Rows from block 3 of the text encoder, named by matrix and row number. Rows with one number belong to one attention dimension. Each number is 128 + 24 x the weight over its row's rms, rounded and kept within 0 to 255. All counts start at 0. After the name is the row's rms in percent of the matrix's.
# v: attention query, key and value (stacked) (text_encoder.blocks.3.attn.qkv.weight, 1152x384, the v third), inputs 308-383
# proj: attention output (text_encoder.blocks.3.attn.proj.weight, 384x384, transposed), outputs 308-383
v.157 124 [104 128 145 128 128 128 128 118 146 128 114 157 197 128 128  80 125 116 128 128 128 128 128 140 128 179 128 128  78 128  82 128 128 144 128 128 110 122 128 113 127 137 128 128 117  74 128 128 128 136 128 128 128 128 128 169 128 128 168 128 165 128  69 128 128 106 128 128 128 128 117 128  26 159 128 203]
v.158 103 [128 137 128 118  22 128 153 128 175 146 128 128 114 128 128 163 164 128 128 128 128 128 161  99 128 173 128 128 128 112  94 160 128  67 128 169  74 207 128 180 150 128 128 128 128 128 128 128 128 128 128 128 128 195 231 128 128 136 128 128 128 128 128 128 128 106 146 128 128 128 135 128 128 122 128 128]
v.159 107 [ 36 165 128 128 128 126 128 128 128 112 128  85 128 128 108 128 171  98 128 128 148 128 128 128 209 128 128 128 128 133 178 128 128 128 128 128  68  74 128 128 128  76  85 128  43 128 128 128 128 128 174 137 128 128 128 128 128 128 128 169 128 128 154 128 156 155 130 128 119 128 128 128 128 128 128 151]
v.160 100 [128 128 128 131 157  70 109 100 128 128  83 128 128 113 128 128 128 128 139 100 128 160 165 128 128 128 128 128 121 125 128 150  59 128 128 128 128 200 128  89 128 128  29 128  91  88 117 127 128  85 128 145 128 128 128 128 128 128 128  57 128 122 128 128 206 128 128 128 128 157 128 194 130  60 204 128]
v.161 113 [128 128 128 134 125 128 123 128 128 103 128 128 128 128  91 164 128 109 128 128 128 128  65 128 201 128 128 128 128 153 128 128 128 114 128 128 128 237 128 128 128 172 128 128 128 128 128 128 128 128 121 128 143 119 128  73 128 128 123 128 128 128 128 128 128  61 140 107 128 128 164 128 135 128 195 128]
v.162 115 [128 128 128 150 128 128 128 183 128 128  98 128 128  51 205 128 128 128 128 128  34 128 121  96 128  83 128 128 128 128 128 169 128 128 128 148 128 191 128 128 176 128  69 128 128 128 128 128 128 139 128 115 128 114 170  89 164 128 128 128 152 128 128 128 128 102 152 128 128 127 128 128 128 106 128 128]
v.163 080 [128 128 128 128 128 128 128 128 128 185 128  82 128 128 128 128 143 184 128 128 128 128  45 128 128 128 128 128 128 128 128  98 128 128 128 128 128 128 248 128 128 128 128 128 128 177 128 128 128 128  89 103  67 128 128 128 166 128 113 128 128  94 128 128 128 153 128 113 128 166 128 128 128 128 116 128]
v.164 100 [128 128 128 113  67 187 128  99  75 128 128 128 102 128 128 128 128 128 128 128 128 128 128 128 128 109 175 128 128 128 128  95 128 128 128 128 132 128 119 128 128 123 128 128 128 145 128 128 128 128 128 128 128 128 128  99 128 175 128 128 148 128 128 128 189 128 128 128 128 128 125 124 128 128  99 128]
v.165 122 [128 160  88 128 128 137  99 128 128 128 170 128 128 128 128  68 128 128 135 128 128 128 128 128  82 147 128 173 128 159 128 128 154 128 128 128 128 128 128 128 128  48 185 128 128 128 128 128 116 128 144 128 176  72 131 128 128 128 108 128 139 163 128 128 128 128 128 114  58 195 128 128 128 128 156  31]
v.166 097 [128  35 128 128 128 128 128 128 128 128 128 128 128 128  75 128 153 128 128 136 142 128 197 128 101 118 128 128 128  67 128 128 128 128 149 128 128 128 128 128 146  62 102 128 128 124 128 128 128 128 128 158 128 128 128 171 103 128 121 128 128  90 128 115 128 128 128 123 128 128 128 128 128 103 205 117]
v.167 083 [ 99 128 128 128 128 128 128 128 128 128 128 141 130 115  50 128 128 128 181 115 128 128 151 128 128 128 157 128 128 128 139 128 128 128 128 154 159  60 128 128 128 128 223 108 128 128 250 128 128 128 128 128 128 128  72 104 128  35 128 128  95 128  92 128 128 128 128 128 136 173  73 115 167 128 128 128]
v.168 093 [128 128 128 128 164 128 128 136 128 128 121 128 128 128 128 128 128 120 110 128 128 128 128 128 135 128 128 128 128  73 128 128  53 128 165 128 128 128 128 128 128 128  76 176 135 128 128 128 128 128 128 128 131 128 128 128 128 128 128 171 128 128 128 128 117 128 128 128 128  87 128 109 128 128 128 128]
v.169 100 [128 128 160  96 128 128  63 184 128 128 128 179  96 128 128 128 175 128 128 128 128 128 128 135 128 163 128  85 128 128 109 180 126 156 128 128 222 128 132 128 128 137 128 121 128 128 128 128  73  98 128 128  83 128 128 128 128 128 128 128 128 162 161 128 128 106 128 128 128 128 128 154 128 181 145 143]
v.170 102 [128 128 194 128 128  98 128 128  98 128 128  96 184 128  64 128 128 102 182 128 128  92 128  45 128 128 128 150 128 128 121  99 128 128  25 189 102 128 100 103 128  96 128 128 128  83 128 132 100 128 128  98 128  67 128 128 128 128 128 128 128 128  92 128 126 128 128 128 128 128 128 128 128 128 128 128]
v.171 120 [128 102 113 128 128 218 128 135 128 128 118 128 128 128 128 109 128 128 128 128 128 128 128  63 157 128 128 128 161 128 128 128 128 128 119 181 105 128 128 128 128 128 128 128 118 128 128 128 128 128 133  40 159 128 128 114 101 128 128 128 128 128 128 128 128 176 128 128 128 105 128 128  95 128 128 128]
v.172 109 [128 128  56 128 128 110  56 109 128 128 128 128 114 100 128 128 128 128 122 128 114 128 175 128 128 128 128 128 128 131 128 128 128 126 128 128 128 128 128 128 128 128 128 128 128 160 128  67 128 128 122 128 128 128 145 128  74 128 128 128 128 128 128 128 219 128 128 128  88 128 128 128 128 128 128  43]
v.173 099 [128 128 128 151 122 120 128 128 128 128 128 128 113 128 128 140  97 109 128 136 128 137 128  71 128 128 128 128 128 128 128  98 178 128 128 193 128 215 104 128 128 128 128 128 128 128 128 128 128 128 128 128 128 128 128 128 128 104  73 128 128 128 128 128 128 117  73 128 128 128  42  82  87 155 128 128]
v.174 113 [128 128 128 113 137 128 128 128 128 128 128 128 128 128 194 128 128 128 176 128 128 128 136 133 128  83 128 128 128 128 128 169 134 128 128 128 156 104 141 128 162 133 128 128  69 128  79 128 128  94 128 128  55 128 128  58 128 150 123 128 128 128 187 128 128 167 128 128 128 128  36 128 234 103  63 128]
v.175 098 [115 128 128 128 134 115 131 128 128 128 128 128 128 128 128 128 128  90 152  81 128 128 128 128 149 128 128 129 128 111 128 128 128 108 128 101  87 205 184 103 128 128 104 128 128 111 128 128  96 128 128 128 153 128 128 128 128 128 128  93 138 128 138  59 153 128 128 128 128 128 128 128 101 128 128 135]
v.176 085 [104 150 111 128 128 128 128 128 128 128 128 128 128 128 128 128 128 128 140 148 128 128 128  98 128 128 128 128 128 128 128 128 129 128  86 128 128 128 128 170 154 128 128 128 128 129 128 128 128 128 128 128  46 176 143 128 128 128 128 128  78 128 146 128 128  54 128 128 201 128 128 128 128 128 137 128]
v.177 113 [114 128 128 128 128 128 107 128 128 128 128 128 128  77 128 136 128 185 128 110 128 161 128  44 128 160 121 128 128 130 151 157 128 173 214  66 128 128 128 128 128 128 101 128 128  94 128 128 128 128 128 122 128 128  49 128 128 128 128 101 241 128 128 128 128 128 128 166 128 128 163 128 128 123 128  65]
v.178 101 [128 128 128 128 128 128 128 138 128 128 122 133  97 128 128 130 128 128 128 128 128 128 211 128 128 128 128 128  73 128 128 128 128 128 164 126 128 190 128 156 128 128 159 128 128 199 213 128 128 128 106 128 128 166 128 128 112 128 174 110 139 167 147 128 128 128 128 143 128 128 128 128 154 128 140 128]
v.179 095 [128 128 128 174 128 108  78 128 128 128 128 100 128 221 128 135 102 128 128 128 128 128  83 128 128 128 128 110 128 128 128 128 128 128 128 128 189  83 128 131 157 128  66 128 128 100 128 128 128 128 127 128 128 134 128 128 128 128 128 128 128  78 128 142 128 128 128 128 154 128 128 128  98 233  53 175]
v.180 087 [128 128 128 128 128 128 128 101 128 128 128 128 128 128 128 128  97 128 128 128  34 128 145 128 128 138 128 128 118 128 128 128 128 128 134 128 128 128 171 109 128 128 128 128 128 128 120 128  69 128 105 128  96 128 144 128 128 128 141 128 128 128 147 158 157 128 128 128 128 122  95 128 128 128 140 128]
v.181 130 [128 128 128 111 128 128 117 128 128 128 128 170 128 128 168 128 128 128 118 117 128 128 128 128 121 128 128 136 128 128 128 133 128 128 128 132 128 128 128  68 128 128 128 169 128 128 128 135  70 128 128 128 128 128 143  58 141 116  72 128  83 128 128 168 128 149  39  82 128 128 128  85 128 128 128 128]
v.182 098 [128 107 128 128 128 129 128 128  92 128 203 128 128 128 157 128 128 128 128 128 128 165 128 225 157 128 128 128 128 134 128 128 169 128 128 128 128 137 128 170 105 148 128 128 128 147 128 128  96 128 128 104 128 126 128 128 128 128 128 132 128 128 104  12 128 101 128 128 128 167 128 128 128 189 128 139]
v.183 115 [186 106 162 116 128 181 128 128 128 120  47 128 128  58 128 128 128 246 128 128 128 139  98 128 128 128  85 128 128 128 128 128 128 128 128 128 128 128 183 128 103 159 128 158 128 205 128 128 128 128 128 128 128 128 128 128 128 128 128 128 128 128 131 128 128 120 128 128 128 128 136 128 128 128 128 173]
v.184 088 [156 128 128 158  44 128  92 131 161 128 128  85 128 128 128 128 128 113 128 128 128 128 171 128 128 128 128 128 128 128 128 128 127 128 108 128 128 211 128 128 128 128 169 128 115 128 144 128 128 116  69 128 128 128 128 136 128 128 128 128 128 128 128  84 130 128 128 128 128 148 128 128 108 128 128 128]
v.185 095 [128 128 128 184  82 128 128 128  76 128 101 128  82 128 128 128  70 128  87 128 128 128 128 128  73 128 128 159 128 128 111 110 128  85 131  70 128 132 128 128 119 128 128 128 128 128 127 128 128 128 128 128 160 128 128 128 128 128 128 128 170 115 171 128 128  69 128 128 128 102 128  96 128 128 128 128]
v.186 095 [128 118 216 162 128 128 128 128 186 128  74 118  83 128 128 128 128 128 128 126 128 128 128  61 128 128   1 128 128 148 128 128 128 128 128  85 128 128 128 128 139 128 128 181 128 128 128 128 128 128 128 128 128 128 128 128 128 128 128  86 128  52 128 128 115 128 128 128 122 128 128 155 128 128 128 109]
v.187 109 [128 128 128 121 128 128 128 128 128 159 128 128 128 128  88 128  43 128 128 147 128  70 128 128 128 148 124 103 128 128 128 128 128 171 128 128 158 103  60 128 134 128 128 128 132 128 138 117 118 175 128 128 128  81 128 180 205 128  90 128 128 107 128 128 128 183 128 128 128 128 128 103 114  29 128 131]
v.188 075 [128 128 128 128 128 128 128 128 128  93 128 128 128 128 128 128 128  80 128 128 128 128 128 128 128 128  75  57  91 128 186 128 128 128 128  94  68  98 128 128 128 128 128 128 128 128 128 128 128 128  95 128 128 201 128 128 104 128 132 157 128 128  83 128 128 128 128 128 168 164 128 128 128 128 110 128]
v.189 086 [128 128 151 128 128 193 128 128 128 121 128 128 128 128 126  65 178 128 165 128 105 128 128 128 135  98 155 128 128 127 128 128 128 163 128 128 161 128 217 128  86 128 128 128 128 128 128 128 156 128 128 128 128 128  21 125 123 130 128 128 128 135 128 128 128 128 128 128 128  30  97 128 148 128 128 128]
v.190 109 [114 101 176 139 118 228 105 128 128 128 128 128 128  67 110 170 128 173 128 128 128 156 205 128 128 128 128 128 128 100 162 128 128 128 103 128 128 128 128 128  93  61 128 128 128 128 164  90 128 128 128 128 233 128 128 128 128 128 128 128 128 139 101 128 128 128 128  76 128 170 128 128 125  45 140 128]
v.191 113 [128 128 128 128 128 128 128  62  73 139 128 154 128 185  82 211 128 128 128 135 128  86 128 128 128 128  80 128 128 128 128 128 156  82 128 128 128 128 151 129 107 128 128 128 128 128 128 139 128 128  86 128 131 128 128 128 128 108 128 128 152 128 128 128 128 128 165 128 128 128 128 128  89 175 128  48]
v.192 100 [128 122 128 128 128 112 128  95 132 128 128 115 181 136 128 128 128 128 109  74 128 128 128 128 128  88 128 128 128 120 128 128 111  99 110 128 128 128 128 189 128 128  69 128 103 128 128 128 128 128 128 128 128 128 128 128 128 128 128 128 128 128 128 128 128 128 128 128 128 128 128 128 128 128   4 120]
v.193 087 [128 150 185 128 128 124 128 115 128 166 177 128  84 128 128 128 128 173 128 128 128 180 128  72 128 128 128 101 128  66 128 128 128  54 128 128 128 128 128 128 181 128 129 128 128 128 115 128 128 128 128 128 128  99 182 128 128 128  51 128 128 112 128 128 128 111  91 128 128 128 128 128  80 128 128 128]
v.194 117 [128  69 186  83 128 166 162 128 128 128 128  80 128 128 128 128 128 128 128 128 104 128 103 128 128 125 128 128 128 128 128 128  69 128 135 128 128 128 128 102 151  80 128  79 189 128 128 106 128 145 128 128 197 128 128 112 128 128 162 128 128 128 159 128  89 148 128 163 128 128 135  80 171 128 128 128]
v.195 084 [128  80 153 190 128 128  93 128 147 210 128 128 128 128 128 128 128 128 128 128 119 237 128 128 128 142 128 128 128 128 128  95 128 128 128 206 155 128 158 128 128 119 171 239 128 128 128 128 128 128 128  53 128 103 128 152 128 128 128 128  49 128 128 128 128 150 128 128 128 128 128 128 136  99 128 244]
v.196 106 [128 142 165 128 204 112 128 128  93 208 128 128 128 128 128 115 112 128 138  97  92 128 128 183 159 159 128 128  73 153 128 128 128 128 128 128 120 128 113  42 128 128 155 131 128 128 128 128 213 128 128 128 128 128 128 128 109 128 128 128 128 177 128 128 128 108 180 128 128 128 128 128 128 128 196 118]
v.197 094 [128 128  95 128 128 176 128  86 100 128  95  27 128 128 128 153 139 128 128 166 128  80 128  74  98 128 128  81 128 128 128 128 135 128 128 136 183 128 116 128 128 128 128 128 128 128 174 128 128 128 128 128 128 128 233 128 128 168 128 106 128  91 128 146 128 128 128 128 165  27 128 128 128 128 124 128]
v.198 094 [128 128 142 216 128 128 128  95 128 128 128 128 128 128 128 128 128 128 128  81 128  43 145 128 157  90 142 128 102 128  89 128 128 177 128 128 128 128 128 128 128 128 128 128 128 128 128 128 128 128 128 128 128 128 128 128 128 156 142  81 121 128  99 128 128 128 128 157 120 181 128 128 128 128 128 128]
v.199 079 [116 116 128 128 128  99 128  63 128 153 128 128 128 128 138 187 128 128 128   0 128 139 113 128 128 128 129 128 137  70 128 143 128 128 128 128 128 128  86 128 128 128 128 140 157 170 129 128 128 128 128 141 128 114 128  78 128 128 128 128 128 128 143 128 128 128 128 149 128 142 128 128 128 148 130 185]
v.200 073 [128 128 181 128 128  25 128 128 126 128 128 128 128 128 128 128 128 128 128 128 128  74 128 128 128 128 128 139  99 133 128 128 128 128 138 128 128 108 128 128 128  94  32 128 128 128 138 128 128 128 128  90 128 174 128 128 165 128 128 128 134 128 146 128 128 128 128 128 134 128 128  96 128 235 128  83]
v.201 118 [121 128 128 128 128  80 128 128 128  79 128 128  91 128 128 128 128  74 164 173 128 128  99 128 128 128 128 185 128 132 132 128 186 128 127 128  94 128 128 200  90 128 133 128 128 128 110 128 128 128 128 128  64 139 138 128 128 159 138 128  68 128 121  90 219 128  89 118  67 164  94  92 172 128 111 128]
proj.157 111 [115 105 128 149 128  99 128 128 112 128 128  37 106 128 128 128 128 128 128 128 128 128 128 128 128 128 143 128 128 128 128 128 128  93 128 128 128 128 150 128 128 128 128 128  84 128 118 128 118 128 128 128 128 128 128 158  92 106 128 128 128 128 128 128 128 128 144  78 128  94 128 128 128 157 124 132]
proj.158 098 [128 128 128 128 128 128 128 123 128 128 121 128 128 128 179  85 128 102 124 128  34 180 128 128 128 128 128 128 128 160 128  57 128 162 128 128 128 106 128 128 128 128 128 128 128  68 128 128 128 128 128 128 128 132 209 128 128 159 128 171  94 128 150 178 128 128  83 128 128 131 195 128 128 128 128 128]
proj.159 094 [128 128 128  37 128 128 128 128 128 128 151 204 150 128 128 128 128 128  85 128 128 165 148 128 128 107 128  63 160 128 124 128 174 128 128 128 192 206 149 128 168 128 120  63 128 128 128 128  49 128 128 134 168 128 128 128 128 128 128 124 128 128 162 128 128 166 128 128 128 128 128 162 128 128 140 128]
proj.160 093 [ 83 128 128 128 128 128 128 137  93 128 128 128 128 133 145 128 128 128 128 128 175 128  12 128 128 112 173 128 167 128 128 128 128 128 128 156 128 128 130 128 128 104 128 134  88 177 137  87 128 214 128 128 128  90 128  99 128 137 128 128 128 106 109 128 128  93 128 128 128  84 128  83  98 128 139 128]
proj.161 088 [129 128 128 128 161 128 128 128 124 128 128 128 167 128 128 128 128 128 128 128 128 128 141 128 128 128 128 128 128 128  92  86 128 128 128 128 128 128 128 128 136 128 176 249 128 128 128 128 128 189 128 128  79 148 128 128 128 115 212 128 128 128 128 176 128 128 128 128 128  92 140 128 128 128 128 128]
proj.162 096 [229 128 128 128 128 121 128 143  97 129 154  69 128 128  82 128 128 128 119 142 128 103 128 128 128 128 128 101 128 128 128 174 128 128 128 128 128  71 128 128 128  78 128 128  65 128 128 128 128 128 128 128 128 128  66 128 128  84 128 178 128 128 128 128 128 128 128 128 146 112 138 207  60 128  35 128]
proj.163 094 [179 128 128 128 104  92 128 128 128 128 128 128 128 128 128 128 128 128 100 128 128 128 128  95 128 172 128 145 128 174 128 128 128  27 128 128 128 128  43 128 128 128 128 105 128 128 128 128 169 140  83 128 128  75 170 132 128  68 128 128 128 128 148 125 154 128 128 128 128 128 171 183  88 128 128 113]
proj.164 094 [128 128  66 128 128 128 122 128 128 128 128 128 128 128 128 128 128 128 118 128 128 108 128 128 128 128 128 128 128 128 128 128 128 128 128 128 128  60 128 128 128 128 128 128 128 128 128 128 128  88 128 128 128 128 194 128 136 128 128 132 188 172 180  80 128  83 128  63 128 128 128 128 128 128 128 155]
proj.165 097 [128 128 128 128 128 128 128 103 128 128 180 128 173 195  59 183 172 163 128 166 128  61 128 112 128 128 138 128 128 128 128 128 128 128 128  83 163 128  99 128  93 212 128 128 128 128 128 128 105 128 128 128 128 128 128 128 128 128 172 128 156 128 128 128 192 152 128  61 128 128 128 205 128 128 128 108]
proj.166 105 [128 128 128 128  96 128 128 128 125  91 129 120 128 128 128 105 128 112 157 128 128 128  78 128 128 124  97 128 128 128 128 128 128 208 106 128 160 128 128 128 128 128 128 128  90 128 128 128 128 128 128 128 128 128 128 128 128 128 128 181 136  80 128 150 128 128 128 128 128 128 128 128 128 128 128 128]
proj.167 083 [128 128 128 128 128 128 128  92 128 128 128 149 128 128 183 117 128 128 123  63 128 128 128 141 128 128  67 128 178 128 128 106 128 128 120 128 110 167 128 172 128 128 128 128  48 128 128 128 128 128 128 128 128 158 128 128 128 128 128 128 128 128 128 128 128 128 128 128 128 104 128 128 143 186 131 171]
proj.168 091 [ 77  82 128 128 128 128 128 128 145 128  87 128 123 128 128 128  70 128  59 154 157 128 128 128 128 128 128 124 128 128 128 128 128 128 128 112 128 128 128 128 154 147 128 143 128 128 128  82 112 128 128 128 128 128 128 128  92 128 134 128 136 128 128 128 115 135 128 156 128 128 128 151 128 128 128 128]
proj.169 091 [128 128 128 146 128  80 177 128 128 139 128 128 116 128 128 128  90 128 128  48 128 182 128 128 128 128 128 128 128 128 128 128 128 128 128 128  93 128 126 128 128 128 128 128 130 128 141 128 177 194 128 128 128 128 128 128 128 128 128 113 128 128 128 128 128 128 147 128 128 128 128 125 128 216 128 128]
proj.170 095 [164 164 139 142 128 128 119 128 188 128 128 128 128 128  93  97 128 128 150 128 204 128 128 128 128 101 128 128 128 128 131 128 128 128 128 128 128 128 128 128 128 181 128 128 128 128 128 128 173 128 128 128 128 117 128 123 112 128 179  95 128 128 128 128 165 126 128 128 103 115 128 128  93 128 128 124]
proj.171 107 [128 128 116 128 128 128 152 128 128 128 128 128 128 128 128 128 128 128 128  97 128 113 204 182 128 124 142 128 128 128 128 128 128 128 128 128 128 128 128  87 144 112 159 155 159 113 128 128 136 128 128 128 152 192 128 119 111  97 128 128 128 128  58 128 128 128 158 128 128 187 128 128 128 128 107 173]
proj.172 097 [128 128 128 128 128 128 128 128 111 134 175 128  78 128 146 128 128 128 128 128 128 128 137 128  92 128 128 128 128 125 134 128 123 128 128 128 128 128 128 128 128 128 128 128 128 128 128 151 128 128 128 128 102 128  54 128 128 128 131 128 104 128 128 128 128 128 128 117 128 128 133 105 201 128 128 175]
proj.173 079 [128 128 128 128 128 128 128 128 116   0 128 128 128 128 128  33 128 128 101 128 128 128 128 128 128 128 133  44 151 128 128 128 128 149 128 128 145 128 128 128  95 128 128 128 128 128  56  88  99 128 128 128 128 128 128 128 128 128 128 128 128  99 128 128 128 128 128 128 128 128 128 128 128 128 207 128]
proj.174 119 [119 128 138 128  24 128 151 128 128 128 128 128 106 128 128 198 160 156 128  65 128  71 128 128 128 128 128 188 128 128 103 128 128 128 128 128 128 128  66 128 128 128 113  76 128 128 116 138  56 163 154 128 128 128 128 104 128 128 218 128 128 128 103 128 128 128 128  74 128 128 124 162 128 128 128 128]
proj.175 087 [154 128 128 128 128 128 128  48  37 105 128 128 128 128 128 128 128 128 128 194 128 128 128 128 128  85  94 128 128 141 128 128 128 128 128 154 128 128 128 128 128 128 123 128 128 128 116 128 128 128 128 128 128 196 176  81 187  92  75  79 128 128 128 128  88 128 128 100 128 128 128 128  62 128 148 128]
proj.176 101 [128 128 128 128 128  81 128 201 128 223 128 128 128 128 128 188 128 128 128 128 128 100  86 128 128 128 185 128 128 128 128 128 128 132 128 128 128 128 145 100 128 128 128 128 128  62 128 166 168  97  93 128 128 128 128 128 146 128 128 128  94 128 139 128 128 128 128 128 128 128 128  87 120 128 128 128]
proj.177 104 [132 128 128 128 164 131 128 149 128 128 128 128 128 160 128 128 128 128 128 128 106 208 128 128 128 128 162 128 128 128 128 128 157 175 128 128 142 128 112 128 128 128 106 161 128 135 128  98 128 128 128 128 128 128 136 128 128 128 128 121 202 132 128  90 128 138 128 128 128 128 128 128 208 128 128  82]
proj.178 112 [128 128 128 128 128 128 128 128 128 128 128 118 128 128 128 119 128 132  59 128 128 128 105 130 128 128 128 128 128 133 128 128 251 128  91 128 152 128 128 128 145 116 128 128 128 119 128 128 128 128 128 128 143 128 137 135 128 126 128 128 126 128 128 148 167 128  99 143 109 124 128 101 128 128 116 128]
proj.179 084 [ 98 128 128 128 128 128 189 128 128 128 128 128 156 128 128 159 128  73 128 128 128 128 128 128 160 128 173 102 128 128  34  66 128 126 140 128 128 146 128 128 162 128 128 180 128 109 128 128 128 128 128 187  73 128 128 128 128 128 128 128 128 128 117  88  90 147 128 128 122 128 128 128  97  64 128  27]
proj.180 089 [103 128 128 128 133 128 128 128 142 128 103 128 128 128 128 174 128 128 179 128 128 170 128 128 104 178 128 126 128 128 128 193 128 175 115 128 128 128 183 134 128  17 128 128 128 137 139 128 103  97 128 128 137 128 128 107 128 128 128 128 128 128 147 128 128 128 128 151 128 128 128 128 128 128 128 128]
proj.181 109 [ 78 128 128 128 128 128 128 167 128 128 128 128 105 145  81 128 166 128 128 128 200 128 128 128 128 128 128 128 128  96 125 110 128 128 128 128 128 128 128  71 128 128 128 128 128 172 128 128  99 128 128 106 170 128 128 128  80 128 128 128 140 128 128 127 128 128 136  90 128 118 128 128 128 128 102 128]
proj.182 081 [110  31 125 128 128 128 128 128 128 219 121 128 128 152 118 128 147 128 128 128 128 128 214 128 128 128 128 128 128 128 128 128 128 128 128 128 128 128 128 128 160 128  35 128 128 128 128 128  89 128 128 100 128 140 128 128 128 128 128 128 185 128 101 128 128 128  83 128 128 128 128 128  39 128 128 128]
proj.183 106 [128 128 128 128 128 128 128 128 128 128 128 128 128 128 128 128 128 128 106 137 128 128  35 114 128 128 128 128  95 237 128 128 128 128 128 128 128 128 128 128 128 166 128 128 128 128 128 128 128 128 128 128 128 128 128 128 128 128 128 128  62 128 128 152 128 126 118 255 113 128 128 117 128 226  62 149]
proj.184 104 [128 128 128 128 128 128 128  93 128 128 128 128 160 128 128 113 188 128 128 128 128 193 128 128 128 128 144 128 128 128 128 128 128 128 128 128  90 128 128 128 158 127 128 128 124 128  60 127 128 128 128 121 104 128 128 128 128 128 128 128 128 128 128 143 128 112 128 176 248 128 128 128 128 128 128 138]
proj.185 089 [128 128 128 128  47 133 128 128 128 128 146 128   0 128 128 156 100 128 128 128 128 128 128 128 128 128 107 128 128 128 143 135 167 128 128  75 240  14 128 123 128 128 128 104 128 128 128 128  99 128 114 128 128 140 128 128  62 128 153 176 128 128 156 128 197 128 117 128 102 128 128 128 180 128 128 128]
proj.186 089 [128 152 128 128 128 128 128 128 124 128 140 128 234 128 128 128 193 128 128 128 205 128 128 128 128 128 128 128 128 128 128 128 167 128 128 128 128 128 114 128 128 119 128 128 142 128 128 128 158 128 128 128 128 128 129 128 119  54 128 128 128 128 128 128 128 128 160 128 174 128 121 128 106 128 113  67]
proj.187 072 [128 128 128 128 128 113  89 128 128 114 128 128 166 166  73 128  99 128  83 128 255 156 128 128 128 167 128 128 146 128 164 181 128  71 128 106 128  86 128 128 128 128 126  62 128  88 128 128 128 128 128 128  86 131 128 128  63 128 128 128 128 128  88 128 128 128 128 128 128 128 145 128  93 166 128 220]
proj.188 079 [128 111 128 117  64 128 128 128 128 128 126 128 128 128 128 128 203 157 128 111 128  43  35 128 128  65 128 163 124 128 128 128 128 128 128 128 146 128 128 128 128 128 172 196 128  73 128 128 128 128 128 128 128 113 128  90 128 128 128 128 131 128 170 139 128  59 128 128 128  67 128 128  95 128  10 128]
proj.189 095 [128  88 128 128 128 192 128 128 128 128  92 128 128 119 128 133  62 128 128 140 128 125 128 169 128 184 128 128 128 128 128 128 128 148 128 169 128 244 128 128 128 128 128 128 158 128  87 128  92 164  99 128 128 128 128 128 128 128 128 128 128 128 128 128 128 128  82 128  86 128 128 128 128 128 113  64]
proj.190 102 [128 128 128 128 128 128 128 128 128 140 128 128 128 128 128 128 128 128 128 128 110  83 128 128 128 128 114 128 128 119 128 128 128 128 141 128 128 128 128 128 144 128 128 128 128 128 128 128 128 128 128 108 128 128 128 128 128 105 128 108 128 128  52  16 128 105 109 128  63 128  79 128 128 128 128 128]
proj.191 097 [130 128 128 128 128 128 114 128 169 128 160 105 128 128 152 128 128 177 214 128 128  61 128 152 128 128 128  87 128 128 153 128  85 128 123 128 128 128 128 128 119 138 128 117 128 128 128 163 128  66 128 128 150  78  91 166 128 128 128  50 128 128 172 128 128 128 128 128 128 128 128 128 109 128 139 128]
proj.192 115 [128 128 128 132 128  78 128 153 110  59 128 176 128 128 192  75 153 128 135 128 169 128 128 128  65 128 128 128 115 181 128 128 128 120 128 128 113 109 128 128 127 139 128 125 128 146 128 128 128 128 128 128 128 128 128 128 128 128 128 128 128 128 161  74 205  55 128 128 115 132 128 180 128 128 116 128]
proj.193 103 [128 128 128 128 128 128  91 128 128  75 128 181 176 115 128  50 128 128 128  64  98 128 110 128 128 128 137 128 128 128 255 128 128 128 128 128 128 128 137 128 128 128  32  96 128 128  97 150 128 128 128 128 128  85 128 128  96 128 107 129 128 128 128 188 128  68 128 128  78 128 128 128 128 128 122 120]
proj.194 146 [128 128 128 128 113 128 128 128 113 166 128 128 120 128 128 128 133 128 195 128 128  59  55 128 128  85 118 128 128 128 161 128 135 128 113 128 128 128 128 128 128 133 128 128 128 128 145 128 128 128 128 128  70  88 134 140 174 128 113 128 128 143 171 128 122 161 128 128 108 111 128 128  57 128 128 128]
proj.195 123 [128 128 180 104 128  95 128 146 132 128 128 128 128 183  88 103 173 171 128 173  34  62 128 128 128 114 128 117 197 118 128 128 128 128 128 151 134 128 128 128 134 128 128 186 128 128 128 100 128 113 128 128 128 128 149 128 128 128 179 128 128 103 128 128 128 128 128 129 182 128 128 128 128 128 128 128]
proj.196 133 [128 105 128  87 128 128 128 128 156 151 144 165 148 128 128  70 128 155 128 128 128 128 128 121 125 128 171 128 128 128 128 128 128 128 128 128  63 134 118 202  85 128 123 128 128 128 128 128 128 128 128 169 128 128 128 227 128  80 185 128  92 100 128 128 128 128 128 128 128 128 128 189 145 128 128 128]
proj.197 096 [128 128  82 128 128 128 128 128 128 130 128 128 128 128 161 114   9 128 128 128 157 128 128 114 128 128 128 128 198 128 128 129 135 219 128 128  85 128 128  39 128 128 128 128 128 128 128  81 128 128 128 136 128 150 128 109 152 128 128 128 128 197 128 128 128 128 128 128 128 128 128 106 128 102 128  92]
proj.198 122 [128 128 128 128 128 128 128 128 128 128 128 128 128 128 128 128 117 126 161 131 128 128 128 128 128 128 148 128 117 128 144 141  60 128 128 128 128 128  65 154 144 128 128 128 183 128 128 128 128 128 128 128 128 128 128 128 128 128 138 147 163 128 128 128 128 171 128 128 128 202 128 128 128 128 128 128]
proj.199 098 [187 128 152 128 128 128 122 128 128  94 128 128  75 128  75 128 128 105 128 128 128 128 128  88 128 128  58 128 128 168 154 128 128 112 114 128 128 128  50 128 124 165 128 128 128 128 128 149 153 128 154 128 128 128 128 128 128  71 128 128 179 147 128  63 128 128 128  57 128 154 128 128 128 187 128 128]
proj.200 104 [128 141 128 155 128 128 128 128  90 128 128 128 112 128 128  99 128 128 116 128 128 181 175 128 128 128 128 128 128 153 128 128 128 128 128 146 128 109 128 128 128 128 128 128 128 120 165 128 147 128 128 128 128 128  78 128 111  88 128 128 128 147 128 128 207 105 128 128 128 126 128 128 128 128 121 128]
proj.201 099 [128 128 128 118 128 128 128 135 128 128 128 128 178 146 118 128 128 128 128 181 128 128  61 128 145 128 128 157 128 128  46 128 128 128 143 128 128 176  33 166 128 128 128 128 219 128 128 128 123 128  84 151 128 161 128 128 128 123 128 128 128  79 128 128  63 128 176  72  82  20 129 128 152 128 128 128]